Weights of a small image classifier.
Training: muon at rate 0.0019, batches of 512.
Data: 90422 training examples, 60.0 epochs.
Rows from block 5 of a small image classifier, named by matrix and row number. Rows with one number belong to one neuron. Each number is 500 + 50 x the weight over its row's rms, rounded and kept within 0 to 999. All counts start at 0. Numbers have three digits each. After the name is the row's rms in percent of the matrix's.
After each neuron's rows are labels from the 100 images, of 14848, where the neuron reaches its highest value: "top examples" is what is common among them. Only what is clearly more common there than usual is listed. The data: stained colorectal tissue patches (NCT-CRC-HE-100K). In brackets: how many of the 100, against the usual share in percent.
# fc1: MLP up (model.blocks.5.mlp.fc1.weight, 512x128), inputs 0-127
# fc2: MLP down (model.blocks.5.mlp.fc2.weight, 128x512, transposed), outputs 0-127

fc1.119 102:401457502511559487517447481537488522385546526485420567498439476524521468473434497473552478604415490599434635526486528540507538441581561543568600517534498515456463481495429511406495518495505492445510414475535554484546441445521476486577485567544550420488503497534450454502481513498527465437514468456539518516468480426439604441479506594518442462616459489442474501567587570491547489427446
fc2.119 105:483542437496507432470545448565468468618482477570431576520468538540475545530531564551433371539534497451396506516446542546486561522490525521472603447523486432501452528528483431501564471476431461443515444444427580480524515492416508467457467583447465514561524571509492491404514522530449549570630505546498521523528498511478535507508576431533564482515502445448550615461465534452493423493616
top examples: tissue: adipose tissue (57 vs 10.2)

fc1.171 116:535515422581478490477508504460534434586490442468574560481494482509570324506438430541460499545528443460466523539534430487482492543542510429508499424500484491550498510538481464568533495488431567495506503541494491425477489506539421481502407426459488535441489473430523453592350523569462450534559482529395513599557570478512553556447436536562538431544446501549574569496513532488539443483569
fc2.171 115:495512452467461641443541503483535522474474570549486521481445506511559458529490460464621540522514568515544615516499473564487486434466383454514553514377488425516540477473526435443497493453551502471557586418508459560467487476476523508440520515526483503529467520570456469498497549483446538495497568507534625576454545480501517445513575533451388483523519470392424406425560445550429572446510
top examples: tissue: smooth muscle (66 vs 13.4)

fc1.393 106:469426479514504463505506430503456552572552439470540444529396479531451460567472507531464489481543497502469377579493357496475579534485470554492521476462333456529467593443537331460492494480494501517407466569452452470523587484412515477461442449611500469518570527538537483539421460482541500486517459504513447499465531495478493590468595545523559490523528448528475521574529475508513523486488
fc2.393 116:557512484503557535515522484462466441522436526530494504471481439486435464474511562508529493531518514465550513503403392495519448504434387542523496585559521436423361488512506418446498492535501520502449541435484449614510477566571537560510561549505543561418605481481464468454435450568499451513572535420513650413532512554465454603467553529475459560586463444511523456545455519483509492542495
top examples: tissue: cancer-associated stroma (35 vs 10.7); tissue: debris (32 vs 11.2)

fc1.322 105:506525524513452522524437466544533503496462486435496451484576498581542470528593437557504536458572616445431406535422561521611482517476411562526480524552497482501452464524495502495430440494519448532525449466563499515525520527480600561528600465428505479648435444468484481482548456485503584453500477475524551567398455536521483449491503575540482580477406504419510456532610489434482488577531
fc2.322 103:465515491467499487507503375536529575470494559486424516548486493503482478505468451491481450557513538555444560510400439384531638488486517525493512470576514439492560470509409458428519469446578445468434508513563434385530509509557558502395463461571434588463569504469567483494576495453569517538421495525589553474659535513490513505483513543492498414552518521504564493549511484571486461480529
top examples: tissue: mucus (46 vs 9.1); tissue: normal colon mucosa (33 vs 8.8)

fc1.275 108:537472560523457484511564506507561480601520495441370547437516515489465566495549549375537545430354411482532494466452603559534505463450541563514548563488469484514487449475507480456517487503504474580574509556550520576496592483506553542501521526471457532573558591563438465469492519461482527524494551409457578496430564432537494477466483526427469410502438457453449547492549586494550410511477
fc2.275 114:518541512506524555518512467478484515478491488508499425513524625528571536475462468477474542429506576471633514539463504369513507461523431520446543438396600522595515539538529375531508503469537528408507537481497423596569518512410513449510489367471414515552587484473482409454535497463497470545481479475503489511471523546481496479421634476465507415511480532482585457528485523449559522466529
top examples: tissue: lymphocytes (33 vs 11.2); tissue: mucus (27 vs 9.1)

fc1.485 109:327448505440559525504404480548556540471509490532478508523476471540494408532465509542496529418405428507519554451479532527543568508458465542506447507311528527509542459477442640482551539407466496488501484546542489544540557527426473487468542423412529525504502379513509478535475484534505516515562387537558498449455498557526493439523522482498521531558470464507579487537538473466480543590555
fc2.485 103:584468500450507472471430478614554497525526463541505540371526552495486545493506566421450552604445499485411588415544454458485415537461532500512504454549501512484533547448541550500449562562537531545471492552408464459442413497428570455453468493432518491563498475497510430545423563529515440493514446531511465545520537507524503487534504553533433451485547529446567478408499558451397492657554
top examples: tissue: normal colon mucosa (45 vs 8.8)

fc1.188 116:552495609528414584464545492465537492485430542503435523572495450464476488469484480493553498482463486439468444471507510593548517458490451397504554434466533516512450519453509564408484497494618525469414550566459556413573517431598507562466504468412503525517589520455528519419614504558475541504537583509459420489453438474475466468570450546531577418521448565551445443505471485586537543555498
fc2.188 123:521398466544498500600505486501575473465503472522539555425597495566478515488546538549460468476561522443411577572503524559527483406485445504477485542460485449464502553516414387477507545489570444461497555468518448524511445439573474471447542580515500512482546697546537538435512533505508528530402548512515503492527510463432471478524450467461526579441563486441551418423424439512543525486413
top examples: tissue: adipose tissue (97 vs 10.2)

fc1.435 099:536446468466415521494515542504475435486551460487521477417393509428624523487578527501469551493522498500415427509546609569449540529441484590444473444567467546557408535544556476401465534476542472531533463497569527542512538534408574466572503495505435473536467535422444470510484466470492476460505489417503560479467477537533553411540588595522534487492468513472575519507583554547539639541512
fc2.435 093:518549437484539457521461502445460472444485499599493515510496529463493554501426449586507464595589516568505610516493484549461544545482451379544594470544470487538502522511487514512511515499585398480480510506469571497589523594507517527398451480501542567497523547517499475487481476521388453524478438487556545490603399568549439511507440470495556381444419478419557562479574416455447496477525
top examples: tissue: mucus (29 vs 9.1); tissue: normal colon mucosa (27 vs 8.8)

fc1.79 093:468512524405429490533463459552414522481421445521512541507572545502514580481455464440574517418420515529618555453419487496480481449533458456514524464496543498540463423466512465495554498500516554509478494515523469560391510546498546512579530474539544544549458452423485507478459555426533579541498437415587581554450559520518540491615492567451409468436568538481442489623401455477432527505512
fc2.79 089:475494451461459490485522521479462508530572552608481532524466423427411477498528496509451495446549402474484587484455500389417461511568473349570589537473526514471463449531567407552463509574483510489478451457501405527545501489419476592486580520506515533597480438496462476438475551539523461465415476559489592505467488476479562520498506446445476491473484553515559557565464562445453428508612
top examples: tissue: cancer-associated stroma (52 vs 10.7); tissue: mucus (29 vs 9.1)

fc1.66 118:445414484403543455506416548451441395444543445530456561428425514542534381629489409461474529521464518566546526459558555522454501466599539545496588489510585482520591561438427510424584552573470500502467404529485490529434451449505480499571498544433558522516515471489497571472511426508510488435563415481491517579523529500483531530523541525519416470481463470457506503549495552482529509525419
fc2.66 120:477490499470573553477486480502486507490545526530440543538436573467510422491533555389521443481529596497501544526466512465463364480450564478533493491515444506489569536511548533435477526584611443473492494515464539420501496454454506551416502508419614474467457555534457510439469389531409497540502508505575550551510514512518550487472479505456582567489382378534518456594442580464505430422554
top examples: tissue: adipose tissue (98 vs 10.2)

fc1.290 098:496521430437465457541518505556592455539459528572505504494499458498553538566484554427482556518567450577476466413488553442577477447472509414502579537456451462579417526517509599551518562546522521459453560470585468513658441532504490496575489505482445461422493447488510487467467462593562477531463573389488490610516520453561508527515484527472472372512465472538510456471462460478535592550445
fc2.290 090:494576550343471580411512513511501455508430489526528458495452442544387508515476475533494627469605467476464527449523548558469429513546608437472476560468570494506388527523456536585550490581483463465558451539527501443477504497594454446491475486438490515461598488507517454550439452444490548525518518490577583479505448518451553597511552531481492492525479500415478506539526494570449545601508
top examples: tissue: normal colon mucosa (70 vs 8.8)

fc1.316 098:522464501420542525469539507497535489532496505537611566433573417519465493438547597458501505524479523469544513607510565487416486476530485550420555563509526540498522459456489509482441516555495370543531535479439479485498587502436484572487479475556473421431498513476472485536556562432547618462496539509565528488470413419428476566586509523476581650503512579507466460491401472445444513556535
fc2.316 111:454492417437473514520501468482528501473509434519503475562508545575468509455522470500527486469435494492524497503500474448467519409460483548508447469471595560539456460517606380518556524571475558540491439472252533459542506429500458514486513511485492497444571460466473623506564518458563541535514548590489504456544432539532585520505500479572480546482546481523454637492510458555534412501500
top examples: tissue: cancer-associated stroma (45 vs 10.7)

fc1.176 102:520540573484436477580454525531572590496413482527514416576431421455555485495562394515463538519457471496514453500554554468451504439528485488550538437410458445438611547432540602572477528573461521480435444511439569525608479496494437526432492521544534508434497491439439485456527531518602473502408472511545524525409462506500452580503472540570468502530527458503457566483491430567445513587475
fc2.176 097:466530499439499567515539370463386526523575545504505542497532429537500485450399478589546555519550517529513562590432589474491465524541509461470495510493563397527453499470535426506502457479536507531528477554537436394534546500516476477509507452415406540541522495448608493514444458512594470577498510485499444539458497464560523469476451569520500488616541543515518633501555427534524466380538
top examples: tissue: normal colon mucosa (44 vs 8.8)

fc1.0 092:458536425512472452468510548480460460484449497481446409408636490521502547512480455556475455518462428533513524464456569455506563471510530461514585544558482515566513558513540440463469572507481480598442486469540559527530507601457573404456479447555488478441540437473456489572562564481409528477511637431418592435579478558534501590478441590446489544531551510494528502424498494499515503464570
fc2.0 099:479482546510518475540562545538459406542484547436498526457483522557469501511505473550546420543570540514441476525538593549545445544515382536458504442478525519398478518507528409551471517614530469501532590488431536551455524485518409481505582400489476551529438496423476506416440479422560482456596474499522480533430494525498462454547559549459568536529358456578485480533512513386526452419465
top examples: tissue: normal colon mucosa (66 vs 8.8)

fc1.235 083:519474513493524492468495437479566432424532510568551560569455494552484399522550471527552420538473576498564479536557554440529484517438570494530501537562547540463504473412486562398474498467461539541528566448483499547456438428524512354481509487523569563521455504608473486586512486502356473543466507447518495517515544491472499543546363446595522486467537513491477462503572559532611562545446
fc2.235 075:462481573486323508552397517523476401503475438549456542473580525469500528462510480558548605550479510528493543511561465498508461453505508571500490556501485525514447472551555505463597564578473452512549433537457537400485511379548583473533463497369456515540452514505530458477544496561404419491533520450467542477437519423488520554546536419528453484513539497388508530502497459597475464497468
top examples: tissue: debris (56 vs 11.2)

fc1.473 087:495493435430454479502439457574516500484537497514485409489453491514503469506511548461465502506586505485484383562548540532531481522398456577479510522451528464593428453565441616508533553539543429504519613471585555536567550490482551538458497467437554527552460487434532503472489462501462510499541397443501524370453453635512454523444540492390506503461493415534604435495499456424543506503531
fc2.473 075:566503465419556440517525496577507489532461556553513468423525463447407482611501462539494468505517434510400540522493500518478499504524518501442421524467560557515463552449561495469530555523598497545498467498533520447523467546669388574512472459508558526497509462408440517465538535608504513425451445417490526476565424431481588558540571564536492512519542425519543488476471614496494436460441
top examples: tissue: normal colon mucosa (88 vs 8.8)

fc1.140 107:532420554472594498463517480590558547546389439516506510477604484481535519557457435439436409500572499517466478493542510443495489490405534574525451490549500461544402483536516491487503510505495494594448482522500494543495515424466497567588460468515626440524469522463427426568497541569484450463532541484470555496471536621467511424568469525578548484607458509477592548565566544477496405493457
fc2.140 115:472464484534532496541512520426587453502397451509446469552559441467501508650407484535443480517478532454435612580511487543436455474420542533484577547475501498532529531518481562463551552549498461549459476495425438456458455500427519427519550488552537465383462550582514455428500500527584409438573432446488589466489513543484424484421566538501534552611513511526531516493467487427502488533458
top examples: tissue: adipose tissue (84 vs 10.2)

fc1.145 081:439490560422508473410544519521508496554511601522565541465487512440498504636414459392516559548565572495473436523516520534567518479544532447389527478497520412561470500499593506466521494459580486492471557584558462456545514601551425381536529464504470457537545456442427484524490492552483413525495555519511531533492433526473472599456558563503474493509480458505607557512424438574489529538509
fc2.145 081:532509530558394522540539501429473433471592573505530549523540431449541440560447509461431533502551530533513445487477527522560458536473475570449361480529535439529511489516503513413532562554562437585508565483537484546526438410463433513521444513530569554463512483581484538569444543480512625526425480492549524488445511363438524450475488526496467514458436505530432486441431479427604432501554
top examples: tissue: debris (48 vs 11.2)

fc1.396 104:430545559497546521487461529504533548547472488497568506539523506544563458478469616516475556505442518542564472593583521464394432533464531518442438529457520496558388463501449546479464553533521448396510507438478463538602460530499527498621492453435509435607502457434528501494410481555424484506481452499559502459556460504484389549514393608496525518524548486528474472542405466449410499477446
fc2.396 122:612505439437516480445591519430550537498621486475506519528475440595411511504433441406476411507482437483477492500540610459473541535443514483546435445537594466507549516436522441543442492476539535472535536463514472504526426528454487486433502430528538522544569516519529440518510602482510570520460447509518474481415599528472469477483521392476407490461556545522597486534517619522585502482564
top examples: tissue: debris (83 vs 11.2)

fc1.239 071:581505470535522509461499546473484484516550496476400530515473523531534544483514506540426528494487556493430447484558423440515600551542561454543483569471574492555452436500431501455384545529492446587503590552492471511556463456490531513580575387463566587487492457496415533541514546434463538564518539601585424598412539383558483529547498515482456527459480400436476480518452483550506446503496
fc2.239 064:427578549564438532452533484518538507465511508491556475471541522502493469491576451424490461463459495541528412476460478424447564514559413447604434506569565471506490504523477412503540585480504505477408423363496511532504476499485610496569440504541450549454507481569520552494474531446447473564429522509477524502541475658510578455577576443513463479433420511483506497438625504480518570510509
top examples: tissue: mucus (78 vs 9.1)

fc1.1 111:596554539482442505564516542581563489548467494528488486513519470459436420549385503556409447502461445306465557508460476536514496507408427449371399528476535620581508487573541497498538514481491492523547513494451502550451538571427519454490470497520543488495545431529457505487482506522409511515456469466453567498463511570443586540532521525516499562458494420552422454501480490461459471542555
fc2.1 106:576519463510479565523478530584556539428476488604488444578504585445461470541401487399442482524537539424422524508458476574532519462434480518525479538448465529502417456547465462510514463602519466556444445590556552531522505500556468543564489515531484531521459518514512473411408499513449531468376495607498524420444499513541473410511482583506545522486516617502470501607417504492468415519543
top examples: tissue: debris (40 vs 11.2)

fc1.172 102:503521524492396425488542578498483454429420371543505496601460541473541424499521464546505420502568552437522571524544479519565507512504645452487408515493534430552453403494494517528482479491504472455463480569515362535518538528444555485490461402544495539498555575425425562547511438462480543455535522555440463536493552515454518541516557510554500428442457514471466535488526545616529494431542
fc2.172 111:463511564635496527445499508541476468542520572512545449457534418583578478555565545526559551518594556460470497452546484545400400462475521431488455575568485506451529514451496497595486517498503506451559529483431526539450413464411506466551406468539538475463514451408575475519466434434528479509495481598496419580453522513446451491598484528508516417525524508395491507430597539501500509517453
top examples: tissue: lymphocytes (77 vs 11.2)

fc1.412 090:489454503474518533521558417464529542549522475426456488538578477510596478459484444532530449407464473425456431527581581471496481565521610488535496624502442575523536471491517540432450489574625497484399513505475508425503487507484565574541587440489570432525583504495545526529508597494498480504507427566492517534503509560423397482606550434515487517497424470525455527520580471501547512446434
fc2.412 094:483584560511476462498544543539515511527505500469519446529483536526503589496504507546506590466521531389498631480504451624528458564363444452483569499453478463515439455584488472519526530405492486427530476622468482535584444461546543486510395584472462449551567552521460459554476505382564512468503549482487481503503543457452462472573552468468491496525430581508562449469578450488528407530503
top examples: tissue: adipose tissue (43 vs 10.2)

fc1.68 099:388593489528520469583426489373479426432405540485583598496497487474491449513476472482502524412487501494483451368533488485514560448509575463444441521462506471464467560497587561542514457457481543584471486529472508526532522472394551533493562453602487455507472471498485448483510418499527381462517441456439496490511480572431546567506586548495521443575531544475526510459492608547450510480446
fc2.68 092:498449630459496509479587471524480505489473505587542462571495496514453502516578466564415544551514442525469504553575481459507473516563432479528565626471427522515377519492482544556411464524524470472500578524414463410438539592489533581460427425405575407440461463549530462459511576501474429460524444533564554512505504473499529478507455537490514497512538562456504499421503512466425484594576
top examples: tissue: cancer-associated stroma (68 vs 10.7)

fc1.215 094:502552395572557434522503507531486460476412419503425486458496538548415456472504515529455427534516573531500450474517490535547517417577503580504488507477497440537562422498414466536478515528493426511411519459422450467474474489464573494480503596431447462509518483536502520503452509432607526533426378425428511578486551524494484595552495517486519518512518455459446541538646549501450490468634
fc2.215 098:523591569539519505481525535510513453407438553502463559497436497523590438436426445505520497458531492521557551457557486428472494460541549529501492589509509465519411543555563504404466468528489551585505461484485529495455599435329444480445474505571457538497457528439525494425473445515564464447491495573484502499507513472528537591542428564550566483524597464522486524525452356460559544424528
top examples: tissue: normal colon mucosa (80 vs 8.8)

fc1.287 098:516487527520453526470447490503480449493544586496526534454530502485443511557419484424550541583471498460458506580556545510520494534596476552582535489461595415599492539472436548514499475496507500462545549544489466478602509582448430570413435538473479559429419568468453491417444581516505510588409562438535523551466537487560506462591570530473538511433455541468434573511531489553565447450602
fc2.287 100:491444542419412447439502423444420401507523477506550440532543490520526517476444490603469517401481546408545583492525518472627447379459543544409486573522501473492491514474562590500487474473586432518475583414505569541557466539433484504595522456555550465444503488468545536479426534557465543485495495469442473470489531513473511508464548514532468494487566567479466572538549478527550380450441
top examples: tissue: smooth muscle (98 vs 13.4)

fc1.136 115:563497421463494489432459471451484432577541506456493524420536473494460529442485546515443524478470517388426441420478512485624496465550507437490603489503417495464512448609526480498517509559525484526361528426490442569470384540495562616577542469510493528607552446468579489452485544531564515484518480547419517565491537560520450492519449458491539555466519540516512542591562445459492498518436
fc2.136 104:544538471413462557539484419551481506432486527503526440425447471474498550482480474520351465414499557530454521406474452586628506573529505450487489586510546458497528527602549519410540470554522410547393519549539431456481570508468514491478409479522503518504540546473501528482486491601489485448470535526490517445556566489579489546487516546475393486520542514504586468531465523534421489559624
top examples: tissue: normal colon mucosa (31 vs 8.8); tissue: mucus (26 vs 9.1)

fc1.461 088:431520550369514487462597473574567489460504420595554446489533549479538466505466538513461510468495454442472516512496506411519480438523501555455484585489623542611445496415519467515495565483528507530524523507502332489498492543470525485547594492495512468560429450574494448523391486483507488472509540530456456482444537518521532400579422558497574485466486553563374508504578532483472540527532
fc2.461 085:492436508464445526431482531525506463488526545436471539510466467530405398541452541511458554481544509312525507528470474487511506550507497502519416422427572555484491454463482461512571512517487482502519497483370569574401498476463516369585457617470489476563637465503539459511487415494544529478541502518466435425499459559551575529521538433507516511460515548579587519513527529518470466465531
top examples: tissue: mucus (48 vs 9.1); tissue: lymphocytes (34 vs 11.2)

fc1.304 098:462463535569395490491550536501477463596486614435478569506410530501414530451497545491454565473576482521534475467455529503547458446522568455475506549533610480473517415480527474488508467454543505458584613470493427502510519519434465496554455478435471521609558510425454550463501506481451484496538470494441581551445538527422554524621484475471468583522568366432548514549542447488564473459458
fc2.304 097:494531567484508517522493552595463459498463464525441490578464489438439457493541557472515533454460518445394369500521512580517483520593602557471545443451518549548446533537424449516579496524556556472497478584493489529507530459406519517474489505579457428535618512554544554494457447477494652487488522454460443452538548465613421448566496545427527535543552526516456472476490463436427493440503
top examples: tissue: lymphocytes (89 vs 11.2)

fc1.156 090:539453484433497483561510454574521461455540563471518573557482509435427454518461497503461548397504511559498590553558483477524492474569523593541516592476521502525480543486600514487504522555551537505434500559623511481461576453447533528557539473470533417552438496535479466616425433461475461458557476541425497432468466522522512462448605566570558490436561458536530524597562440403540495525412
fc2.156 085:522536547498400475506513523440542496568446436509506548585615492543567506584521542443418384476481484489496511470535497490453521463472485518494500467451552540475463595593468496558540518496549456442470481555448519498497478505474591388460496534509476549448506529472383439506376499496523592586567535427498436492522528515408568493604574499427460529441448579537571544502504548509479431537455
top examples: tissue: adipose tissue (49 vs 10.2); tissue: smooth muscle (36 vs 13.4)

fc1.506 090:545530559536476517520602479540478460509363572477395529529579444480494455447476547496550429474549451544575525505436518469502450542451422530557467505470439436376510506501636480445507561517476526534531531408467473508476569515520459558529551492484579480528529541529479422486496510568427522438429577447445531487441504582457465560529427511502541547544383549450521497487547455530539507555602
fc2.506 100:504419474615494576530505538529553497508505525441461489665507502453552507434452559514416487495514515458505512463513560498561492548494412458381562490440500480492489408537506483459502566552469529502486523365500413498482496584530495573493571451567463507466535580531462530532503573498555474423518577591446536417510581528470400497467513464421439596504515512507448557545447500456446476491457
top examples: tissue: lymphocytes (62 vs 11.2)

fc1.458 131:460401573522461479469479403579544418474475456533412501483488618524444511484488479469494483434584466577567339516481444564453570461597551472518500418473569501443477458533526504511505522506474408608456513484486484512519447487589529484521563492430511474485589419495466489561543466483523546483489557432492481511536553394524548466564458555527520455571493577484483566425544476527522550559477
fc2.458 139:431491523583536555533500496509407470514449536497519488523489589481396480455381491519625546534506451507451497485416489521535441594446533459458466499547455540537491415506483534534576455532495476429602502494494532418543527539493504445642460509524513493481471550613403485477533414490508569416471522433560431471483522455486457544509542569499420527490438520424522469459461538469425588436530
top examples: tissue: cancer-associated stroma (40 vs 10.7); tissue: mucus (31 vs 9.1)

fc1.476 094:431513528436511565485503569518454517438541501561498456492497484493454548414457436540455472561573479510361602491544523518452597504456480514532525606524516479523571489515520495517502534569459543559449474511427498432451557463418452475453432550520433467495514492566481506570575513556365456523515538433523521474558450482515487459470656525562495524424486528538474529516396409481518533562591
fc2.476 077:514458572626418552525552517510436540534471495548572500476488518538542465507493515462432407521578466469518467477369505493436442513503462547468541504490518545436530438544514548388469461533504562574510557594401524531563625456505551470531493517523463429479393538526471457478511484491430535529582393431558457554445465484512590527507515472485465531434435504507466476490487457455578577414542
top examples: tissue: adipose tissue (51 vs 10.2)

fc1.121 116:518471478473483486469557489417572586486531443577504430498592448462451478461433490522446562584556539521414441596555547461552462373490560566545515471448546470533503476463479423478449469433472455444509437464592464416461518484475540510535498550482522509604537488506492510505450475473422514432505518444445509590455579420591559446570497419535543495509543582502447464536391544502469456469475
fc2.121 127:521561487411616564533491446470527399472509411524510470446506493464492476529468468511534581467511586431510547493510541446463566422536542495543574592458619448593483475538506487492565465511544450522542502468513479430465515610430471454523418439375536468542558468533559486554532486488460546510555546492423520553529519541369555484451490460493554455584494465484476508487605551536507465480419
top examples: tissue: normal colon mucosa (44 vs 8.8); tissue: mucus (29 vs 9.1)

fc1.138 117:496429537451522506564585509443509500548509545521520513457465524534567361553499472439610476534559467401500504463462478448473515438570495411573501509501498529562508464475506413463471548408580433556530587583486552446567484538484469507515483512513534455523567501449551503533477580529494506473451576566453545493578612368435406499445460511583400529471496499508499491524560485553540528448545
fc2.138 123:464568442478354548569444454408475509494474505489525576461471441467580485529565465496658564501505514417538501476467503619580534508482480577431485485426489482427433506531502462463462476502566488569603494437511515530558493454527457545431505490505532498539522529533393524534454492438525575494544521436534563514547446454497557486500540542487397554502477482534461439507486548549463510428369
top examples: tissue: debris (35 vs 11.2); tissue: cancer-associated stroma (32 vs 10.7)

fc1.55 079:553540585510477362538465556443554474434415458542523477533535445484491459477410566588579441519484545476529556551526421420495562425564434573531524438453585460528438494547427529457438534446481537596419531501514490516548568517407527583478440530446497471576484553566519467537568500461544533485480443461608482514529559485480538506417533509508502486419558462485455505488560574506517478437480
fc2.55 078:458500485491558457520460462559481472532546533614493537486637503533541469540517434458505421509594554475508491448502459498358589433451496515478489553524530548391507491512462598439424476553447445563520553454432483431414496556513439534493490455514544451472517587499465453556472615501456470446548515580498388473495527555463471533450491510551570445505536558470469619491489513572489448484483
top examples: tissue: debris (31 vs 11.2)

fc1.511 097:475428517436490514506561581558520533515534526547537522517411470527527365465509460490557639563587454507400529542560525437462509519520469551480516558632572567517500596484403563439462499552426469571521453558469501511473413538527456485523432432482495428421563488393485414496514491533517408609512499483494497520512472509468436464527432534545500492477534491462428547518459551491465497510509
fc2.511 090:487555504498494565511567533502541509399496468453558541550524529552461503469408502486501474494584464463512536464404614494450570507556489471505497517528389473537501518513563550469577372481540513493493475501445624564484511491504493455487494488554428519440518572487533558423498451624421510566495480515495533508431461542505491497553480433469428479591440553498440508460494541587658443400487
top examples: tissue: cancer-associated stroma (33 vs 10.7)

fc1.317 099:457480427431502537549579564460513435485520525526522482543494491524519431494520495558560473463547500629439479467548477529607573523471481554512510518527467570600435503508611515510503504485493502531538497553470546442484471544489542495528413441527563539400474450421474425473335534553488533503531446447477599475521507533533443442411478442529528432578577478401513435549493437608487518484495
fc2.317 097:483550454529486537546502514479427517588445512538634543433475488464495404449527440553464460517534458410567438535509494493460535466423508498472559549475499406499487447574604488497488586581466557466585563530533483657460543502494530498515514451502544488396462496537519500491462426479599528526518417424540544430412464488454461520532540496592396483519465534433474482463468502468503583522538
top examples: tissue: smooth muscle (59 vs 13.4)

fc1.389 098:421482505448581601396485487469512363522552405540561433476404585534403495509564524529502541586586471476469553524555577455539504510462537579439534486591561503570490453500547468420476534416497533546432449585519487549526460479447500495462561453454483456472519489438521514439497510487529457533522375491556482518477521510585520500447404446452502572450540443515498518573524488470486541472516
fc2.389 087:456538462551519518476565479578462471555431567480453396555570498509461585486406500489476534562457582556558499473576538476562528640441521466489460489544472498516544452483536461542361394495501493423501477524480493572523506496454482468494492484482463526402533425472502511433499563578483582514495517546420564539551451518457431586522434435507395518535546529449498530451466582546553560479440
top examples: tissue: smooth muscle (65 vs 13.4)

fc1.178 130:516508601483545366584518453528492492492478423484452500536484481459479481498462450502477507613437605492468425523513565449512481494564572465486507415573657477492548400421468490493452499475466442477523564517474522454374468516466465559506516557477540551474597512380423567454514522487492516441452523525479500473519570505489426491556511510557575496412442491501409464483532555480479455483566
fc2.178 143:514580592488490522451555465563542478416455458507505474524416519458527561493528423504579503507500651394533560427555504485519641474509582505470533470569535498495470558523560415528557446494564494563542465510448460500492442405413471581558482567486496478464502465548452527511474600427486469409506464510472462452540488478466484570501445575403554493459578519515483566436453456549507503465504
top examples: tissue: debris (36 vs 11.2); tissue: lymphocytes (31 vs 11.2)

fc1.394 121:485510534473473529512442435585517575516558525463516459428506510520489434481499480510517461496409508546436468544506469491459505439512514567475499509447556449481476491483558543515616487432476490477485489482423610377583424518515457529537487572622591439393492530382570476588527501569446467493540479532543467493570547575509485548552472510567562615455531454611546507473510534493558440553488
fc2.394 127:482477516542458543417562493457528485483492498426518516477472515587527575558608457444450504528551514519510456478497487592506472517562440478439471530513594530458457547515493507457541484440501609487509503482522462503686484485460537579437497499384444542604574510525491529496464508507458508609507536490487574499497548428412522471425450475444445441559583531385485507521580539505428455462567
top examples: tissue: mucus (70 vs 9.1)

fc1.324 086:499514478430455583456471534544522460377444605438445498459574532521538432416483523492562481533443588517528392516453483596544596477571576460551498468441533489475557448487434450537476573485566514420432578515525565555530465569608481504552503542415505587505555496544491496453529437500529561522483489483533508483453482477448544502415494542552508541501496476548570482560520544522422458385514
fc2.324 087:538415486455516514394515487522614592438511515512543516567482511419486470475515550453535461441432450507538332495496399517598553514497449445525449482448503566548447478510591464475515519539491553494489527511532604543379471430492475471515514487468556594447461555557565492540527576462493576543484493509517482485426468423554562451463495463572539466546507490570472475576458494550485468458600
top examples: tissue: normal colon mucosa (30 vs 8.8)

fc1.69 106:461499522354479527399480504592492506487542440513526485556472557399467504455486453486481610523446463468528624483541588512460443479467457467488467570500515534422535493488666449544613465454400583459484482543498540495541553463508526514541478501536555441546441470468459485469509420512544474483585549528587542467533464566467492538516534547580482534491516527556478483595501502516476442575430
fc2.69 116:476423508539530449497509511504490587539513410558400500470516506595572535518542511540530496489546492482532509486484536474428452513599457431516495436527622528503437550501512526539504507474487516533467522500436483461507559544416521510545566486468502567497489511526523496541454473516496536575463563440457602542552372493513473490350418415385434578403447524555504489449543474484474364454549
top examples: tissue: cancer-associated stroma (27 vs 10.7)

fc1.365 081:428518398462447523462462529560419459532408389438575386468517506445473409570557475458488499501532463571546487435448485487561593543504510451458523524462474499652509522566511535463430478477489512533477495512535595481485478499453466520467437515483600444506493510480445405532544540366537451458495529465577485546535538482485412401474495488518460466479440448539460494575472458561496561529459
fc2.365 065:444440540499379475534523565453454527554501449494466597507561402410481500467440488495643504507524495515505504513504473557560522509513458427491572506542490497498575594470472510491458526561578420543516502513556540491494620469439576527462433567514522502426488444510508517424507491543650451519438556629498491498374491476513475520543449555539516437536517538463416512483522431492541437484496
top examples: tissue: adipose tissue (96 vs 10.2)

fc1.338 092:483378531452574535525509479476510538497518520475462559512460477493579491409456541505491454455435636427488440525573480455443479488426595598462504503621488523488486537515522563523496566444470589420417432588475470497374523516535522430540498572546511508574544503471436483508492404471504507564466579487422449570467503592435456559566524480425505524482489484477531514518437466454487520528449
fc2.338 103:511493561539524537587555531455564427565469492536470577630453445482508547362403498553414507459444512527455561535508509548545528499452568491521448441543440512470442450482547425459514488510505414445480563607433461497522466529518398443554512570483482495477504472484478480544535465378492458539511484444449536471471506463555576513540547479487503483486489430516491612570522381517556568535570
top examples: tissue: adipose tissue (98 vs 10.2)

fc1.318 098:481463538587456501553510402523561574400510366468545473449517523464580459470580538496422515483520494538502490438557478544554517576467461498556568489540491555511530449564438614472452421532553452544512507528485528438478500533472512558535438645478582487438480545473548437539583551426466440475456442557465566541463470468456474550532509447477476452611518504461478492500488471450551538449602
fc2.318 106:553551428466490577398468557417508502576562480556470554467447467517551553535541485519546555405435527575469583546529489471463472461487554547550487523527519469453428472578574419482493479516520528500448427386575588527525569504585462456555470565512516452530484421445424594459488418526522494403531474488470392500479571460480470473557525552534493398488531505485577494489521525479588437507461
top examples: tissue: adipose tissue (50 vs 10.2)